From a checkpoint of a small image super-resolution model: activation silu.
Rows from block 2, named by matrix and row number. Rows with one number belong to one channel. Each number is 128 + 32 x the weight over its row's rms, rounded and kept within 0 to 255. All counts start at 0. Numbers have three digits each.
# convs0: first 3x3 conv (model.mid.0.convs.0.weight, 288x288x3x3), inputs 0-15, a 3x3 kernel for each
# convs1: second 3x3 conv (model.mid.0.convs.1.weight, 288x288x3x3, transposed), outputs 0-15, a 3x3 kernel for each
convs0.160:113088155097079113131136137078092082070091060066078101095110092109090090104103117093089096077068077081079057124070097082111085093082087144112189186161132159178137098111108090149127101111119120090114117127135137117148109084104090116110100092125070094093092096105076068117099118092107109109121095108131131168151131158121140144084130122108119160084157113099085089061096058082128089065064106099018061050043054112141114144100130151126082
convs1.160:158165164158189163170176175182183146154166168164161188124164116195135106157115092188153196227163186176220192153182167192156168173176186099096096115127110111103124167118132088139098142134137220229175199189168198168196175167158155151147136123109158143143161157143135160116197197175190174170159176142173174150151171145151153142074072137105080122068120119121139141124120143121094148102116143121108131112074096179153113152105149154153105
convs0.161:154116117110094114131108116104064090088062072088087108120130118131150148116124132104084059107083061111104095116106110102102113109078079116138124155153158162167140174189161161172175154161164142119117119110109125113134175129129138108080134133104153165140139155136143120143135119107137110103131129145130131129131113136122158155155146141125138121133156160206193170190195124199178160167170163158118138153129147146125132136136141174136109
convs1.161:203188188202180185191201209210188182192153173207180190110135134130127128131127129228179192199164192190180192197177180195169191184186203073083083074068097092069097102114115114130117113109118192181188188180192201191184126123134116130131114122133126137136121129135135135132189169170184172175185175161106102084103102116121102111135117112136121124129104131089088098111097104123125127128141164131150148144152146104118118102124115090118108
convs0.162:141107108123104098121104111122106114130087115117118108127096093132121117124128102127131100110108123118096106135102102098110077123103100114097114134092112141105123136137124129143128118113122122102095106095102118109116156136127149120100153114135170168164171164175150171175169113137102123117128113141153133124134136148129130153171168161158167145160149170196214183195188180181198163184152184170164173203178166112114125126113130129131134
convs1.162:224208192191181188199185200226203204225192206219200210124130138136128126132134121198210211199185196212211198194182189205170171211202183082090098086096083111091087095112123111133116128131120212191184205180179195178183107118156111127122125122127120133146128135150138132148215175180195175159182178171112110106115122108130130123132102126127124105121109108113113119123108125118125109130125129132152139138136148122131122107108131132115119
convs0.163:163099114140129145133112111073090085086088073082085090108104099108099123133116107080076077115074056107121100103083103104077078098085086124122124132114136135113124164168170145188162150146157145123106130126113115136118140112108118093109093124113170168150142118121117145153141134123136071091121104133126119112112128127107136139159152152146149146162165150205182194201183163211169166181161188144149154169155146133118130106125120136135116
convs1.163:210199192194183181201187186204200204201207194222208214140128157139131149145136133216195220212206211205207202207187202184181192188190205080103104090119112102094127100096099108094124107102116188194168186193184181197183123137141137128132127122136130135139138153151128142136200195167190179178192189176110092129116120118122112118134132140132141134132130140105115104107113115108117115128148157133130152134138142114124122108122136125120135
convs0.164:148135107135106103144089136102086088093058106114085109107111101113101096113113103113082091104079087123096099108110099102104103082086090157110126109137121144134128153168167163149177144155162131126091097101075122104091137140114134109081175125095156162178181157166164153134146124116149117112153138135130105117142127125128126138161161149149143153169161165223178159203166171191214189165153164160144159176172168140139126140154148151129126
convs1.164:212202190204185169209185208229195204207187195224190199108139129124119124129129118218174200205177186203191195208179179187165188190190183084082101084089093093095110107108099110107114120122109214209191203191176186200195125131147126136132118138133134133113145135133119134138192188173181183166181184167109096102117111095114114114139105149120128141125132145117113101104117123114110104134132153138136142152135140094102128104109124102124115
convs0.165:162126122136129123148131124099107104075091094092097095050072064089080071087069107103096086112107080091102132085091109069061102078075101135151131135156133143158167168155139139203193159185133148152131128143168150154161131111129115135101110118121113123139120119138125104112109128113118085094117095083149149140150137142121128141108095127116119101116125115164179175179166130155153149118150152143129120106096124157132135160157163145190146
convs1.165:152130173123121142173144172191194206185187183185199204134160151150159144153190143188188207165156170222228212165179191170184195145209214093065107109091099097109117085084099138113113100100102172152167146149158158166180134145137136127119133095121151157155186177163165183169169157162162131158183197172160158157193173170168159154154122134139126142142139153153172132104120142117130125153140142151149145151172116111123117124154109131109101
convs0.166:156118132148113094152142109086069072096078084119088087117117104129131109149115101134095085098106125129110115143111116131091087128097100144129118129107127119139114154197180188174154157165162131093140131119123104113105161139120110121105163119144186166163142148142149150143147102126121102102142108125115149109131140128124145144151148175122145170172158174212225183216174165203190158173150181173146141181168150142132126156097108138139115
convs1.166:207189192205189181202195180201172182223165187197170200130141131134129147140132130228210193200160184209177189203191184208168175213179156092088094079079098083100096118121094115125122112132140196186180182171176181176174109128139144130133135129117139147142128129125129138137214188150178182167202162178106095085104104101115121099122109124133101130120125150112105094113111106090087111147146148141137147141141143120112118117111123114118121
convs0.167:134105088107102101089095108121104100088078095124128113117095090078114119133099083148113100135096079110102088120120135118150136131124119149120134139133118136113095069126077067102121081103095132088102109099094127099117122117096093113096101114087076127113083100129072098103106088106093103114111087102133129113132144119130121117127116171133130165142147138120110112145113079104100079100118105096071083082102059102080092084140104118118114
convs1.167:229206146209165152172128180211178155187176151170195155134105123132115144125111155185182191218131147144164161187155157168112132160152122108089100114106077076083093152146158165174167168196162129176156171164165141158141130138174104172149113174146116165128122101149101112113216185174154187163206179182129115122138142150123138110138151091147108125113087129103104116109091119104124132098118085102097112121142152085128134141120147132119126
convs0.168:147118126145148112111138131078011049059038059107074134136124132149167140123127114086100066121094091124131104100072097061091052090104060118108094143143114156118124190152155169151157153097114127117125135141146134171137156147148153155101147120165185173178136156154168157161100113111132092109117109122141104099136150142159171168144135163157165157173214222220204195201135146186162153214188194180127135196152164149142109112126111140146143
convs1.168:171176171192171180189192166164168193183173172194191194144158141125145144143135156190209181203173191201187211196202192217170206214227188112131132105118121102103133095088082102092062058074083192183192183168170173177155108128141132127117137122117126143137147149150156150144155178184179166184176161164149115107107106143122122126142144144125152142134178144105107127096109120124103126153145166143150151168144147140146143127127143131136138
convs0.169:106087106097105114129120110062072082094082075084059101110147117137135100107142128081103083124117098122103136085113098120085079109089104093136112136127148179151134206198212138178169168157155096112129089097123110135109139139138162139158145144125181183156166153166173146170155130148136146149113091128147141112126154112150119137139113168178144179163159175231195182176161120190154138195174186181159166200151162168130164140148156157159131
convs1.169:183169176195187182171149164218202200198186187216206205134119115113097114117118130201220186199216205236195203172212181175193187187205197139120144160139115121138131081110096091069083095093086149157173171153164156167151129115110121135132132129125188178174149155167152143146174181170177176173172156164141169134153166158127156144147130149141169144153141154110129100118109115115119090169142155131139163128133124120117124120096096076099087
convs0.170:180120105129115103148125101084074040087068078104067104115120102144148107141110130115078078097093083108106110118102113112108103130090092140118125113130134157124148156171185146183176161190146127111121131128122117117114145115133138108131147112145181147145129144135155136144138109110144098126135119119141141125108130151144137151133152124170162141142174159214205183206187136219170178148163172136141188171146154142128140126126107132117118
convs1.170:209202185208190199196200186228195192227186200223196188139132131123132135135116131226195199196193197206187197208194199206171187203183196086082108084085105089103089101114122129119112126129129205174188184176175193189180125137159128131145124126137137147142148134149139135134209179182192174163181178170121119115121116092107113108135124133139121125122136131114104107112120115110119114144145148138147147124135138115131110115117124110116126
convs0.171:118126119131127115142122144153142124117107115142127135125099110111128109171113111117107090125108096119131090149145129169115095159115118119109117103114124142113153114125132127128124116129089129114103100149105114106098120132102122127101135109113135171160149125164144123112180137144141136146158140139136140124126139108110149158138154155172151142162189163173173161165112140141154134163155138140132143148158138110099121139107121156146131
convs1.171:184181158178159170178154152234207182188199199206179216106106105117101116108132114195191212180179187168196177221178191183158208200177204077068101105082099131118095105114113121134117135124114166140150158143144153178153117143128121156153141138135127135128138132123131112147195187154185184167167151160126121110129136133143116115147131153146120135125129111102132140129115127140128129114134142111121158123134154122105128133122143109101126
convs0.172:167116123155108100133106099119076080099072081090084128135098099112085101116089105111080079113118092122100120138123099136093110110098102108110133117145120136141129135150128123147156145159148133111107122102128115121107139104114140106087150114146146158138148128138147134142171113128138099121170118134138103100110127129138144128157126129137126131125144148200196185211179171192183178164165173143106155170149151115118144125141149123132130
convs1.172:215199180207192188196191179222194205217185181204191203111113150121105121122126133225197194216179201216170201223189193196180197198185198087081096104106090099087103092104122107123106119119123212185183192189178188193193117135118129117125123127132119117126137132119120128150195186184181170161186169151107106082092112107101113093135144128135123139134132141118098104114116114111104095131137145132153152157139142102116116104107123113108115
convs0.173:113100087122105096135104100104084108095117086109130115128156098165133113163154112119105070128127108162110154118122102120084095142113120127090088152130114140116144218182197158167181196148144083097109102114109131099119174178141135132158164131164192165205160161161167154168080090148101113133126172155135119130156158141142111110156156158170181167197223173178179199197168173205172152189207210179167160206148175161147150151131124167154125
convs1.173:217170169169162149164163177199182201169218216189201203141116130125118102126120103188191197197191180220218184209181186211188205191216218104139119130112118138127132085085100087088110106110098181175178169151159173161156141110109102116132128111129151143167187186176169171162182169171176166167161162178135149141124166150141155135130136178149153167150145169126119098114097083075107099142147165162140140158119119097117131105115092099110121
convs0.174:151118119152101107145124115090052074105066090116095097118097111128120101125135123128092080110098082113114094130109134091101131119066086138153126137136146132146121152166184155167182152147164131120096128126094118116113155129142122106097139124151180176172160155137144157128171113084132093120138131114126127132155126137122135141159138135156118179162163175217201153235171186219189168185138157166139158161177141129120130131131124134132119
convs1.174:216217177193176185207193194221199207216186193197185199133125137131135137127128133222179183211163188206197185208186196187171178190180186084097087087099092102103098114116112113122116116124116197196184201193191203187197128136139129135131121131132140117130145139125116115126209178182202190158187177180101120096116105106111109105113124118122126137127131147111103102108101105097113091126146150143125150128146143108118111110109107112108145
convs0.175:154130124146110101137113128089068081103085077096077119129138129151109139147136113110082087105093072111104095122130111134107099136084087138125136124140130124153141184184190167202175176171154128112116127118129113117123153139126143119124134135116184154152128157167135153131151130114120097114137106127156147100137127137129162158141132143134129133154156170181201183190177126207177161143131174138123148163138140125137141136119102161127121
convs1.175:227200201199195191200187194216183183203161196194179192108121135123126138118122144212198187199175185212185190194168174206155187200173197073089088073097096103091104100110102121118131130138126202188189195192195188211187119130127128109133123119115125129133126123137126134131191174176187177171174168164114101096121110103111116102141126117117113115109117144109120094099101130115090117140138147133142163145135133108105117124116120102101122
convs0.176:124129079105086099140133133139103115123108119131106136100099117105103146138129126138123124144097105147097128153128109120111115126105124120092103117096133141121154118135127137134143119141138131113127105089081119123142139125133140121144137109123174150166157129120142169142109114137128094127129103134118091123109133123105136122166156164144139139147136164170165166189151142197159155158188164150136143170150143106115099113117084138101114
convs1.176:215180185178167180194164168213212188206143192229207218124144136143130139135145143212188185174182187206205217203199204204187191212222213078076083074079093099091119096119135152121139131132135180148153179145159156150185098139137127134126117141114154151160153155165150129144175185168181171177173181183138131127125116152113119150135147118144112123136112134124109125146120115117152118123133138129143149128138166113136125122112107081104129
convs0.177:156131129131113107135110126106085083113071105092083076120120090106116124100117110110121073126102083122133127112125111103099091107077105127113128134124141136136123152186185174155163146148145139100109137117079117105086142139110123088109157139134172169177145126144161143122145118114157112111130115113127115141087132142128141152171171172167153170155155186212175191202171152204183169185167167158142162173163118128142132110130127132112111
convs1.177:199203204200191176198199183222193195214176199213198196129136153136134135131141143230205186212186188218200209213180192197171187199195199071085095082089099093082108121107117108133112110124113202186185186177164179166172133138146116132130132122129131146144139139137138131144205185183185171186174179163126109103107118108117108133136118131114128116125134143104125122130114126122105122121150152166155141144156160116124141124107130113120132
convs0.178:137102091135112081142131142083043073073054098071069099125127139146163146187165131079053065073089079108092085102115104089108087111118117128135148132135158130151158165185174164199193150204167148132112159142146158148140139163158126133125108095118172185176189168156153166163134104126141094124136099112154153141151155150139164158155169160142145159143157160207200183199165131188173127157128145148132150153152132131155142154136140166176131
convs1.178:212198206205199182195196188183180188184154162204194202132113133109117120121109125186175194200182180204199211198169169195170174189181204098098109083078089083078099107115111120132123114111089168167182184179182176180178117138132135130126134141117122128120131109124122124142197201173177172170186183178093103096094090104083102118129136131133121121110120147111116107116108122121113119134135155143131155148159135092108131104113118098115110
convs0.179:147137105121113093148112114107072078107078107110108105102094094090088079107085098120120097109088101151106117132116129122132092118119085134126125143131127126117132141153145126130153138156155140130106120132106098136126125115101127130080147120111150152153118114135134125146161129113153112120152129148138128146130134134104137125128130138135132122137144128188189176199150149191182175165135132144118152155150151134146117138141125147119136
convs1.179:209195198188195181208202188232202203217175209214190198122107124137101127127124135227193195199182179211198210206179197203188176200191205087098085099089086082112091092097101107116103101110111183205172187190180195189201123127153108121119128128112129127130129142139129137133224203171184183180197169173121125109113138110123119146138122138121116143123113130110111117113115122101111118118129150113138148119142159102100125103126109115103110
convs0.180:128129130140120115145133128115121101120129105143115109121123085131125086131096110123107074134123096138132099143094119109100102116119083126102119156145136150142142134150161135145142087140123118086111106090126121127131161136099123133110148137110198149179153167147169149132118108113132117118117106117135133108122125147139126159132137116139140156153163103193186151179173201215178177161152185176156153142138149148139160170164131171174145
convs1.180:212187158190160180170163173225214201225173197217200198116119121106126142124110116220223207191173169193179200235182207187163164203181197071086090084077093112092106114118130119134135110116130181148168173172158171179157129130118122134125119144129131166155137142124131163139176197171184183176202175166118118092120112091117147142163143134125104128131119125114114143119120124101127105132129140173145152147155141111115116113119116127108123
convs0.181:160138122126097098115122108085070085095080104089073092137119118133132110142127125099078069134088082130112116155120105107113109110101084117121144139152130135116135172188186149186170151167148136128118125106101112114129136122124132103101139124094182169149145117131145129158151126099144103102157133114134131121123134132144166132167121112147130136155177174192188167200180134201164162148173167141143152207163131127107126129123127131141123
convs1.181:213203177192198179208187194205195190205177207178177194119133146120130133116113125222190196190177185192176194203188181189161182184184184090075087090087089089096086107116124121111123125126131189181187192190185183208190104130131104134140127118123143138137124127137125119144188185186207187168176182171109093107098109110106110112123119130115123117126133140107113114111102107118112108146156153134144154142154138107119120110104125105118128
convs0.182:140119117134102098128137128097057085091070086098079096118093121152119098095120130099058075077087073103083112112090106104091105093084085131148111146109128130153140162180174172168164142159169148153130118116122124110135143125089115097094119126115148153153163119143142120118130108110132096111131116129134133124141146155126138151168165146133146161177167158212173189199188149200178171145143162164160165171171143155126140138123128127114125
convs1.182:210199207202187171193194197191195194206182198204187193130132151132125136126142137214191201187178195199193212205162180185177186181178197092102088105101109099099110091121118107126129128113118180201190182195187197191195145115137130124127142117137116117125121132139139144131195187176185167178188172183103099106097110105113111111131127140117131135126141117092110111103113120112110121141148141145129157140152150108115130118124129124126137
convs0.183:160118116130109080130124115090084080101090073096109103124098111114124120111113105100097095128072090132112111117122136090089082127089063113133131121094131132132126134169163154184147131167182118097120109112107113096124151138133123127100151126119192145151137135127135126117156111116149100101122139129138128114106114130106124136153146155162127160148165168216212182195185168201163157196190161133160145170179154125143127127122125137117126
convs1.183:220204182215174193201188192220202218210182199226208207124128130136135150129131141221192184203174184210197185214194190196188187195180204078084094084080107096096096094103091110115121101128126207181180187199188198191191118137161127145127121112126114147151139133109136144135201185181197171192200180176122124107113112120125131121140124137115121131138113138127107121115103125106124130145140157138147146143146145102125137115119123108107142
convs0.184:148125132139081109124101107107076084108099098105099117111100103115123091112112107124078071090077103117109127128135085118106113104103093141110112117091139119125124131156172127135134129127139128114120129098125124131128134095115119091099147138120146174135125156141141153131157130134146096117135115127132120130120138145108142148138131148136146166158141148199192192189160179204168143171139164140119157129145138110109122115124121126101097
convs1.184:213193189194197179187197191235208202217178197219206201111131138131118133138131133210196183201178190200187206221204193205192180198201199106099100071102110104089109105096109119126106108118120188177191193186189199190182091135144112130122118125136127149136138123156135134143203177176195176169183178164121112091102134126125118115145123123128119126133132149111118120116131102124120112115136141121139143151146149110108120116103110106104133
convs0.185:169118103161088100132111095085071080099077082101096104142112108136129146141118137119102102128078095148137096140112129102104080133088096139145129135128146151140153156181166155161161146171143137113125116104109110098105177162148148109140170132135172178155147154143148134159134102118119076139111112122147144130114143128157141119130135126154138146179143190213193173207188142218179146175169186187145148181145125174120128125108132130127140
convs1.185:180197189202184176186184184211182178182167173205174189130129136142122119132127121230203202203195181200168173210180186189169185210177195063086079089093104091082073102117116115134131130123124196184187194174186186171186120144155123122127130118137137139120121125145138135146198190181175174176178180174095101085113095091112097108138108136127129126113133142112119108104106120096104119143158165139137161156159142104125126129110146122117119
convs0.186:150110130120108094099107133083093080091073064109086095130103097130134126142144115097093101099075084126111075126122100114091089097078091145133151150138142163162142169164194189167179163179160138119109128108106118113144141130123131116103163131116168164166144154143134149133148107121126111121151109140147136120132140135152148141150137139156110149166149179206190170191164144209150153162148163167147148161125128153139127154139127157132151
convs1.186:213214196197202198207200196205167201196185186214185191121112117125120122128122134206202204194180193192189194193176184168169183189188203075083100083090082079098090116134118118127128122115112199188198198193200192177192124130120118128119120130119133131136134118144120132128204180198183165170185186177101102096118120121114111114118126132127130122121124158108108109104108117100105122124146137138146138151148159105117113101123115104114114
convs0.187:154125110150114102128117123090062082104036106094067083123112132126113102127124119126087099121083077155103111160083117130135101144106109140134114129116135119142143135162196157187175156173168122085087115093104112112125133153135129127131156136128172181170154167138135116170149117115128107103129117102125126121115119101132121152145151160148138161177179153195198197210187148211179171216161164145131144210159157125129159122105130149113124
convs1.187:211186184211178195208183175224186194207167189211202210133142137114139133138118136226190200213164188208192201217192183191180178193198198091089092085096084079105103110097121110130123119123138194189189207197174179188172124133145126143133131121136141141123128118133126131152198175195181171151183182154094106069120117117105111120125127139130117151127122133111117108132108117118099129141150148143139152137156163106121139106092116110120130
convs0.188:167125113143125119128131133137131133137113115127099120091089107122111091104124107137096102125103094140102092121118104100110102117132089120128123135106170154139150134123132127119115101102124126109136128113104139115118142122099111122113129116117137113117126126130141125113167164134148129128136131128133154124133160138121128123144105149142140154121127120176174171182164169181194168156147158135118122163150112090121135106088112135125115
convs1.188:204190185211191157171180174224181187186207181213212200118108136113096133123132122219189195210174176178187195188180201177174175191182197096077093089087092086096114088132113101119117116128132165184183184178183181159177115099127114122103103103106117137131132122125127138138180174185171170167181165172131116117137141132108137123145145135131132115156115129122107115122106117122110118120137132120125135129123125088100126113094116126104097
convs0.189:111098099114075091133100118076069063080087076087110075145131136172122111134134130127095104114106120112138125102112083100123067133111110121112136107131107152163136182199179157147151155150138123110089109113121128121140174174135160148152153127158196188150172136181173155146149119148122155137099120093112136131156144132120127138178149154130146162169186190224204213168166147184148182181189233213160168212152196169143142136160164163131119
convs1.189:199200193216183157184136156186184192185181193196189175117110135093137129128109109200188201210196185218194207170183211221209179207211191121108142119131142147127122072088098100086081094096108186169156156193151152180155117121122121127132133113124150148164150165170150155161178147180172192157171188170132130115100150153116138118134136135134119143140159167123116099100087103102125087148132140131135142137149110093107120113099078098091086
convs0.190:090098109133109121126103146103090101090101104096115116141125122140172103141125109132118100126111119137105086140097101132114084111089095109115120119140128128146121150161164170170174183161165118106110103110100103124115130113103151101104125133097171183161167167138153139136144119117147129126156134137172150142152141161136153149204179176174186169167171168210210182193166179201156154167172182146149149138121123135135105141147127127155135
convs1.190:200199199196180192186186180214193192182168164179185179115139126129109126123124132197174183166167176178188202189174186172148188172168185088083083086094089087095100123119117137124106144126118188168203194163182192163161108130121103123119127127108140126129139141128140134135183174169191165175180158195101098087123098099104096107138123128117124124113116123096097111096099115105107104134148158147127152145156145123115125114113109118090126
convs0.191:124068091118094092140078100087064054064071078094086094061084077076074099096101095099077081089087081078085113096075072086060095074100114181164151151166172154173147098115130125160114128109136135140109127125130136089128090080058115109093114100098099071114055079077071091082109088088123102097082097105154131171111147137123121143096119117089103103115100100091075110079073082111098086095092107083082080062114079117124130152139144128144132
convs1.191:169178169142150173163132153169171156169170178151158168160122135154138134124154134148183194188173189185164192167171181165185162196148144092094137080115104097097117143133113107109129124128140177190177215175180179174165128161128138149132167158156139133128133192144160127136168184194192174199178154181156155181180179159213155160123106126117103098106081109129117123087125097140123098112114109103119102136107125120131145131129133132124129
convs0.192:163116136132117109166108122097065073094083088111109112149130118161132118138126120120120088116071075140113093142127112095094106114062072129126144124146119113146148158181169159177190156169167130139128139092112121111111164118112144122103173132125158170152147157125137146149149114108157090109136120115142122113142104126134130120158149129134141167168162186213186186208164144209171158185158166205142151188167138125130127126101132149110134
convs1.192:206203173193178190203199174231159174215175181194187204122130132138125130124139134235198186197176175207191197197182161187168180197184183087088091071095094087080105115108109121121121124121118204181190197177194195188178125132147116125125115129150139131140151119144142140120192171175196175173180179172114106104115109094112092114110116138139116136127124122104100123123120102111113114133140153127150144150141151116117128105102113111113130
convs0.193:099108140096092138090127112111089141079108134100072112099105122112100111111102121114117109120160165107094109098111098120128108131103122122150183158187142137184117194204190159184175172186151153128153143146154144150143040110103092088113113088128178151160149150149180137132159149162167169172139118131174183176200163180164154179169141163171163158159157110162150157141134109109108112137118140147111153127106123140142137133143112162123147
convs1.193:168166174171178163205187206143140177134159196162196158123152144126142157136125131145156178139168174181179195129177183151156168169177195117103095084109121101109107103111100115105101098113093132138162148145152186185141138115119112090113103098107139126149095137160141147154142125164146168177155181183095103090113092077129107109132157151149129150151152140113125124112117127123112120168163171153157133167156157123132135114129140115139141
convs0.194:192102107116095101119109121081071079113074113130094116113105086116092087128109126112099105097094114128096097128110122124090107102098093141106145128099122128116144131154146135149155128117139148126110116109114103108135166113111136119123138135117181175152142147137163154136162135132139079128158142122144122116127135109125155139146143149151130139167141131180202195172172162202163162181146161127126126169159149122135133155127131147113130
convs1.194:210199202210192176208197185247191191200189206209206202113129123138111124118123127228175208220182209212203213216181178204176190208184206097093102082096096095073098107121108111098114108100112188197170197171192192201197125136133127110122118097126136129121141133116132122140195203178205164172207165169126117106102107103108111120134119145129130141121125146126098112112110104131124126134138133133137136141149138096112125108107115108104121
convs0.195:091072107107095098117113105075020062078103056084084058099117130148134083134105133109098115124117094132113136108091089122129099148117092115130160123120148144173144209176180177161164172156164111098085105140131119103130136130133117148124157151150200175154183150187146176166134117126136139155140122160139143127145152114150149098140146149146149157147153143217194191183155156166154134214203225220183152232138189159140127178134116146158128
convs1.195:174191187202195189194184167202184209183208175205168190144142132135104120122111121198172186193183192194183173202189195193173180219198206100128139122116137130112126070074118088102079105128091163169187160163161166181164116128116127110118135121125163172150154160161141191169189186185186152135201149141125139144152166151132143153134152169168167188173125134139115072110086102102106126137166144136142149162127125104108098089106100118100105
convs0.196:151118135145108104164139138076059061086073067083080101131108109153148133113123121116110061132090107126118120107122123121091077116096095120098134139112137137133136169173181171177188156158165127110103116081101109107118173136133141131126147138131168150146149131133154136150133115115104081092141091109143127088101106114114138122176158144174137165194179183218191177208173158220167158172158187162130152165190139139107120140107099124114111
convs1.196:218202194192190182205192183222178189202172189216185196124125131109164126128116124231186209205171188200194183222182187200163186202172204077077092096097100092086103106105115112126123142128109195182179197193184187183179124129146125153118138129130130136136126123135133119134199180175191166167184165168109106098113116110128100109134128125119119134125126131107099111117102118098114116144170150138145161154156143121114116099128112119111125
convs0.197:132104109111101112108109094063098083101070078077066085118099133147136137130109125090104102099148108148133134100103055104092097142093074126132129137145120137126130190184190165167176135174133106123101103114110114157130164168141140133151171146136207192186179163167166135161142130100141118130133111107107125128152161137162132142155145125189187132174183168217225184205159144193164136225184219201164190233184182156122129169147111158188168
convs1.197:179191170207185174181159187181207198185178187186180193119146115136108112118097118192210188181211217177225201207188199175161195218188185124118136117122132137125135067089112106093086074106111179171177195181161187151148138139120122115108103108130166184167171160166166159130192199176172162182179185141142133115126166107156161151137174162159139162129143159114117094110131104116118122170137162141125129141137140099143106108090101106095102
convs0.198:150097095130092110149106113095080089079060089091081101106111101103106113134118125120094102135121090135105112116116091109102102135081076113105138132135128125137139141170171156172174155157162127120111100109096107110119151152132118120126147124135170180147129125146120133124169126102134103102149110117109111130124144121119121145181153140148128154156184177229211193227179164225183149188169174177157159196182146120128146144099119139122128
convs1.198:217195186208195161181192184230196202214187203220209208125124126117141138131120139216196188209170174202188206203183186194178188212203196078094098081077110106105112110109121095119108104121118199188198197180185190196179126139139123125123123122126130131147138121137115133128196199179184182179184174174103107112104105092100121114135113128130110140109117122131110120112109123108108119116129153127150158145145154095120123106101133110110136
convs0.199:175137144137127122135113144082052069073077082121087093130120137128132110144120120125079098078084091116091108132103116124110108142109090124123128150111130132126144160157161142183181130161153142105121133094114135114116162088135133122085159114116166151173131141160139136159153135113126084100134118137129116114111110148130116136162143138172149137167145136193208200186170140203164117137134164155139129185173145141129144130130136137142123
convs1.199:217188220198188191188186194228209212226195207208197190138140138132140136137139138236213200205192212191195206201183179178192185201172190091092083085084105112104107106120117117118107123119121188193186182189181173186185102148122135128139125120130135141140141149141150155141195184172190168178187179163121128105109121116126117119136130136121138144145112146108106114105125103109118110128166142148136140154146150091110144111120127120113144
convs0.200:160134130122100100140129128091063066090055086104090100127117105139141134144133124119099098114101112132126118123098097113115102126102086123131103118116150124134123153170170180189189164145177138138113099122106113114133147124128156118134166153137162160143142162139136129115139095109128110104131121107140140108114148128124154142154158147174147179169172189200198183200158162234170144179149191161153147168161136130133137132118145147131125
convs1.200:210186190209195188199185214217183184207174192211201205135126129129133141143116128215210196203177186194204193198193180205171184207182199094089098080105086104104104077118136122112107108114125203187195205185186202188187128128136111124130134136125138116125134136122150124144196180183193176164194175173104116094096119113112121099134110133115118130129107119114117108109114112111123122142152154150153149144145156121117124119115117098099125
convs0.201:090074140122103125124092101117114129119140110142121117151123100139145127159144128081097122110096115118104104157108127148139111136132124135158146133170151179154166115150129136125112144104139095078137096108118128130124137105100121131111118132111148147137139122141128115143148161140165136150145172151119159128134122117134152165165150172135143138162166148169167150167154149143134110130131141149101128138135115125106118130123105152145115
convs1.201:175167161159145159168143174215169207194187192179183176100121137108109117113083115196178192195155191194147199200162200196174186186195192073100089083097094072104087107132114148112115121127114174151174165158162165161169110135137115118124126132130124148139125125151147111137182181163167163160180156185115144120144109105114140103138131158136152150129117133112137146116094106092150119146142123121118152148106149102106108114110110112104093
convs0.202:116080119127089093114105119100069071097085073084074067144108116127135107128130155100074102105105093151072124091098103115105082125116097095128124130114125134158121193188198175186157163148155083121088112134122093123166175175146154134150154186183184165164171150160173160164131125110132110102119113135140129086132126133138158142118147149167132167166174194205173189196185171211183162213211206204175162206208189159149138168122128175158129
convs1.202:190186211184174193180185184193184199208172211185201188134106136096122117113104108212189214225193200211192191196184200173188197185194196130119117127116126127111140091094077088104116096107091149165164171192170165166157140134136138107104127095088166149173146169174155174152193189159185172161195191183138148120142143154150143153134144132161156157142158153093117138099119131121105138153124185148140145154134141121103118097111104098104095
convs0.203:164096087124099098146091090110085084096073074125083114110098099108121129115127100139091087131089094114122092136100111109097102115082084141149117114114114127138128146164162107177151143155165128118089120120127126102127140133115145097095148129108199184157146164174160151174175109128154097096159112131129119121129141109116132139159158151154136147147141181201195166194193180187197175176178162175146139180154140127124138128157154124177141
convs1.203:209194198200196197200195180216181205218177188211198199127114120134116133144130140225195183210194194216204206203189178198184199209189195094084100090106102091103100115115108106116128106111103197188190186192186188198184115140129135128128122119119122126119127111125135113137205189180182160160203174176107110116111109101112118112126132141138113132117119142108104104115106111106111121116152163141142140133138149112116114099102125120105124
convs0.204:088096090137100107142108124080080076049088073055077090121141115138147108154117105107101109163108104119130150126095094102095077111097074132127143109134135101145123210204186190178171166166164086102108108099097126107124155125122114126125144140132188185190146157150150155170134145112116132128098115151129130085165127142128142147160169151143150124168142170177202195204175139183148198185205196181175186178194157173115115170138137180156130
convs1.204:168194177175188194189189160193206183214218202203174173120143140128151149099110114188186185209186203204182205192186185175195179198178208143150136117137112128121154046089082079105100100092099181192168203184200212167165097127110127099109112093126145156143156151133166184166153224156174161127160173165113113119119129170088154131164171142173148135161131126098114134107108118115113102189160132188148124134115133108102118118104083117131096
convs0.205:173135113115099112124110122103042066086059053088082098132119123166109132130142100097103104110097086123096096142112126124105098117093071150117142147146144147149143164195144161158189179174166158117115138096132099131125194111119147111106135120131180168153127133140151138167156119102157096107134124091140131109129123128117135133140132156138147146153187176225181187190175144208164163173175155163145138180140131126156126137129137150143130
convs1.205:198194182202195190204185185224192180219174175205187210130117136128115118137136137208203202204163192207181192211193186211173176185186201083083089067086091093076101107112116124134124103119136216191195200180184213183180117139151120118124120124136124138129137123137119138135215187178180183171187164159107108107102107096105116102134131126121122132126117132121105098100110111112103114139147146124148138151150149105104130110108113105112122
convs0.206:051099104043096082144084156115122137100118094121131120112076104092077104078068104054067105113086110093097125096115091086140135116169139123092133107130119088136133131140124097114126107140130067101103102046100116103091112086110126097104086096101145112106095089088115068094135191164129163129172149108116099085102099085111122092094098120101085130119105123066098058090059053094109131081084100096095076072104119078062059100089077077119069
convs1.206:162145132168185175121159158106136167125138134139141136193196155173198155172172151209223172196179199164172223131108141128207172094167187185180155158182197142173178138108136131103085155130088182131149166162167158155156150168147155184184179184157171125138112131176121120153125146150160117140150132129116147132128182135140160182029108124077088065076081112115132100122126069136140165142142124119152100101147119151192132137154167207146153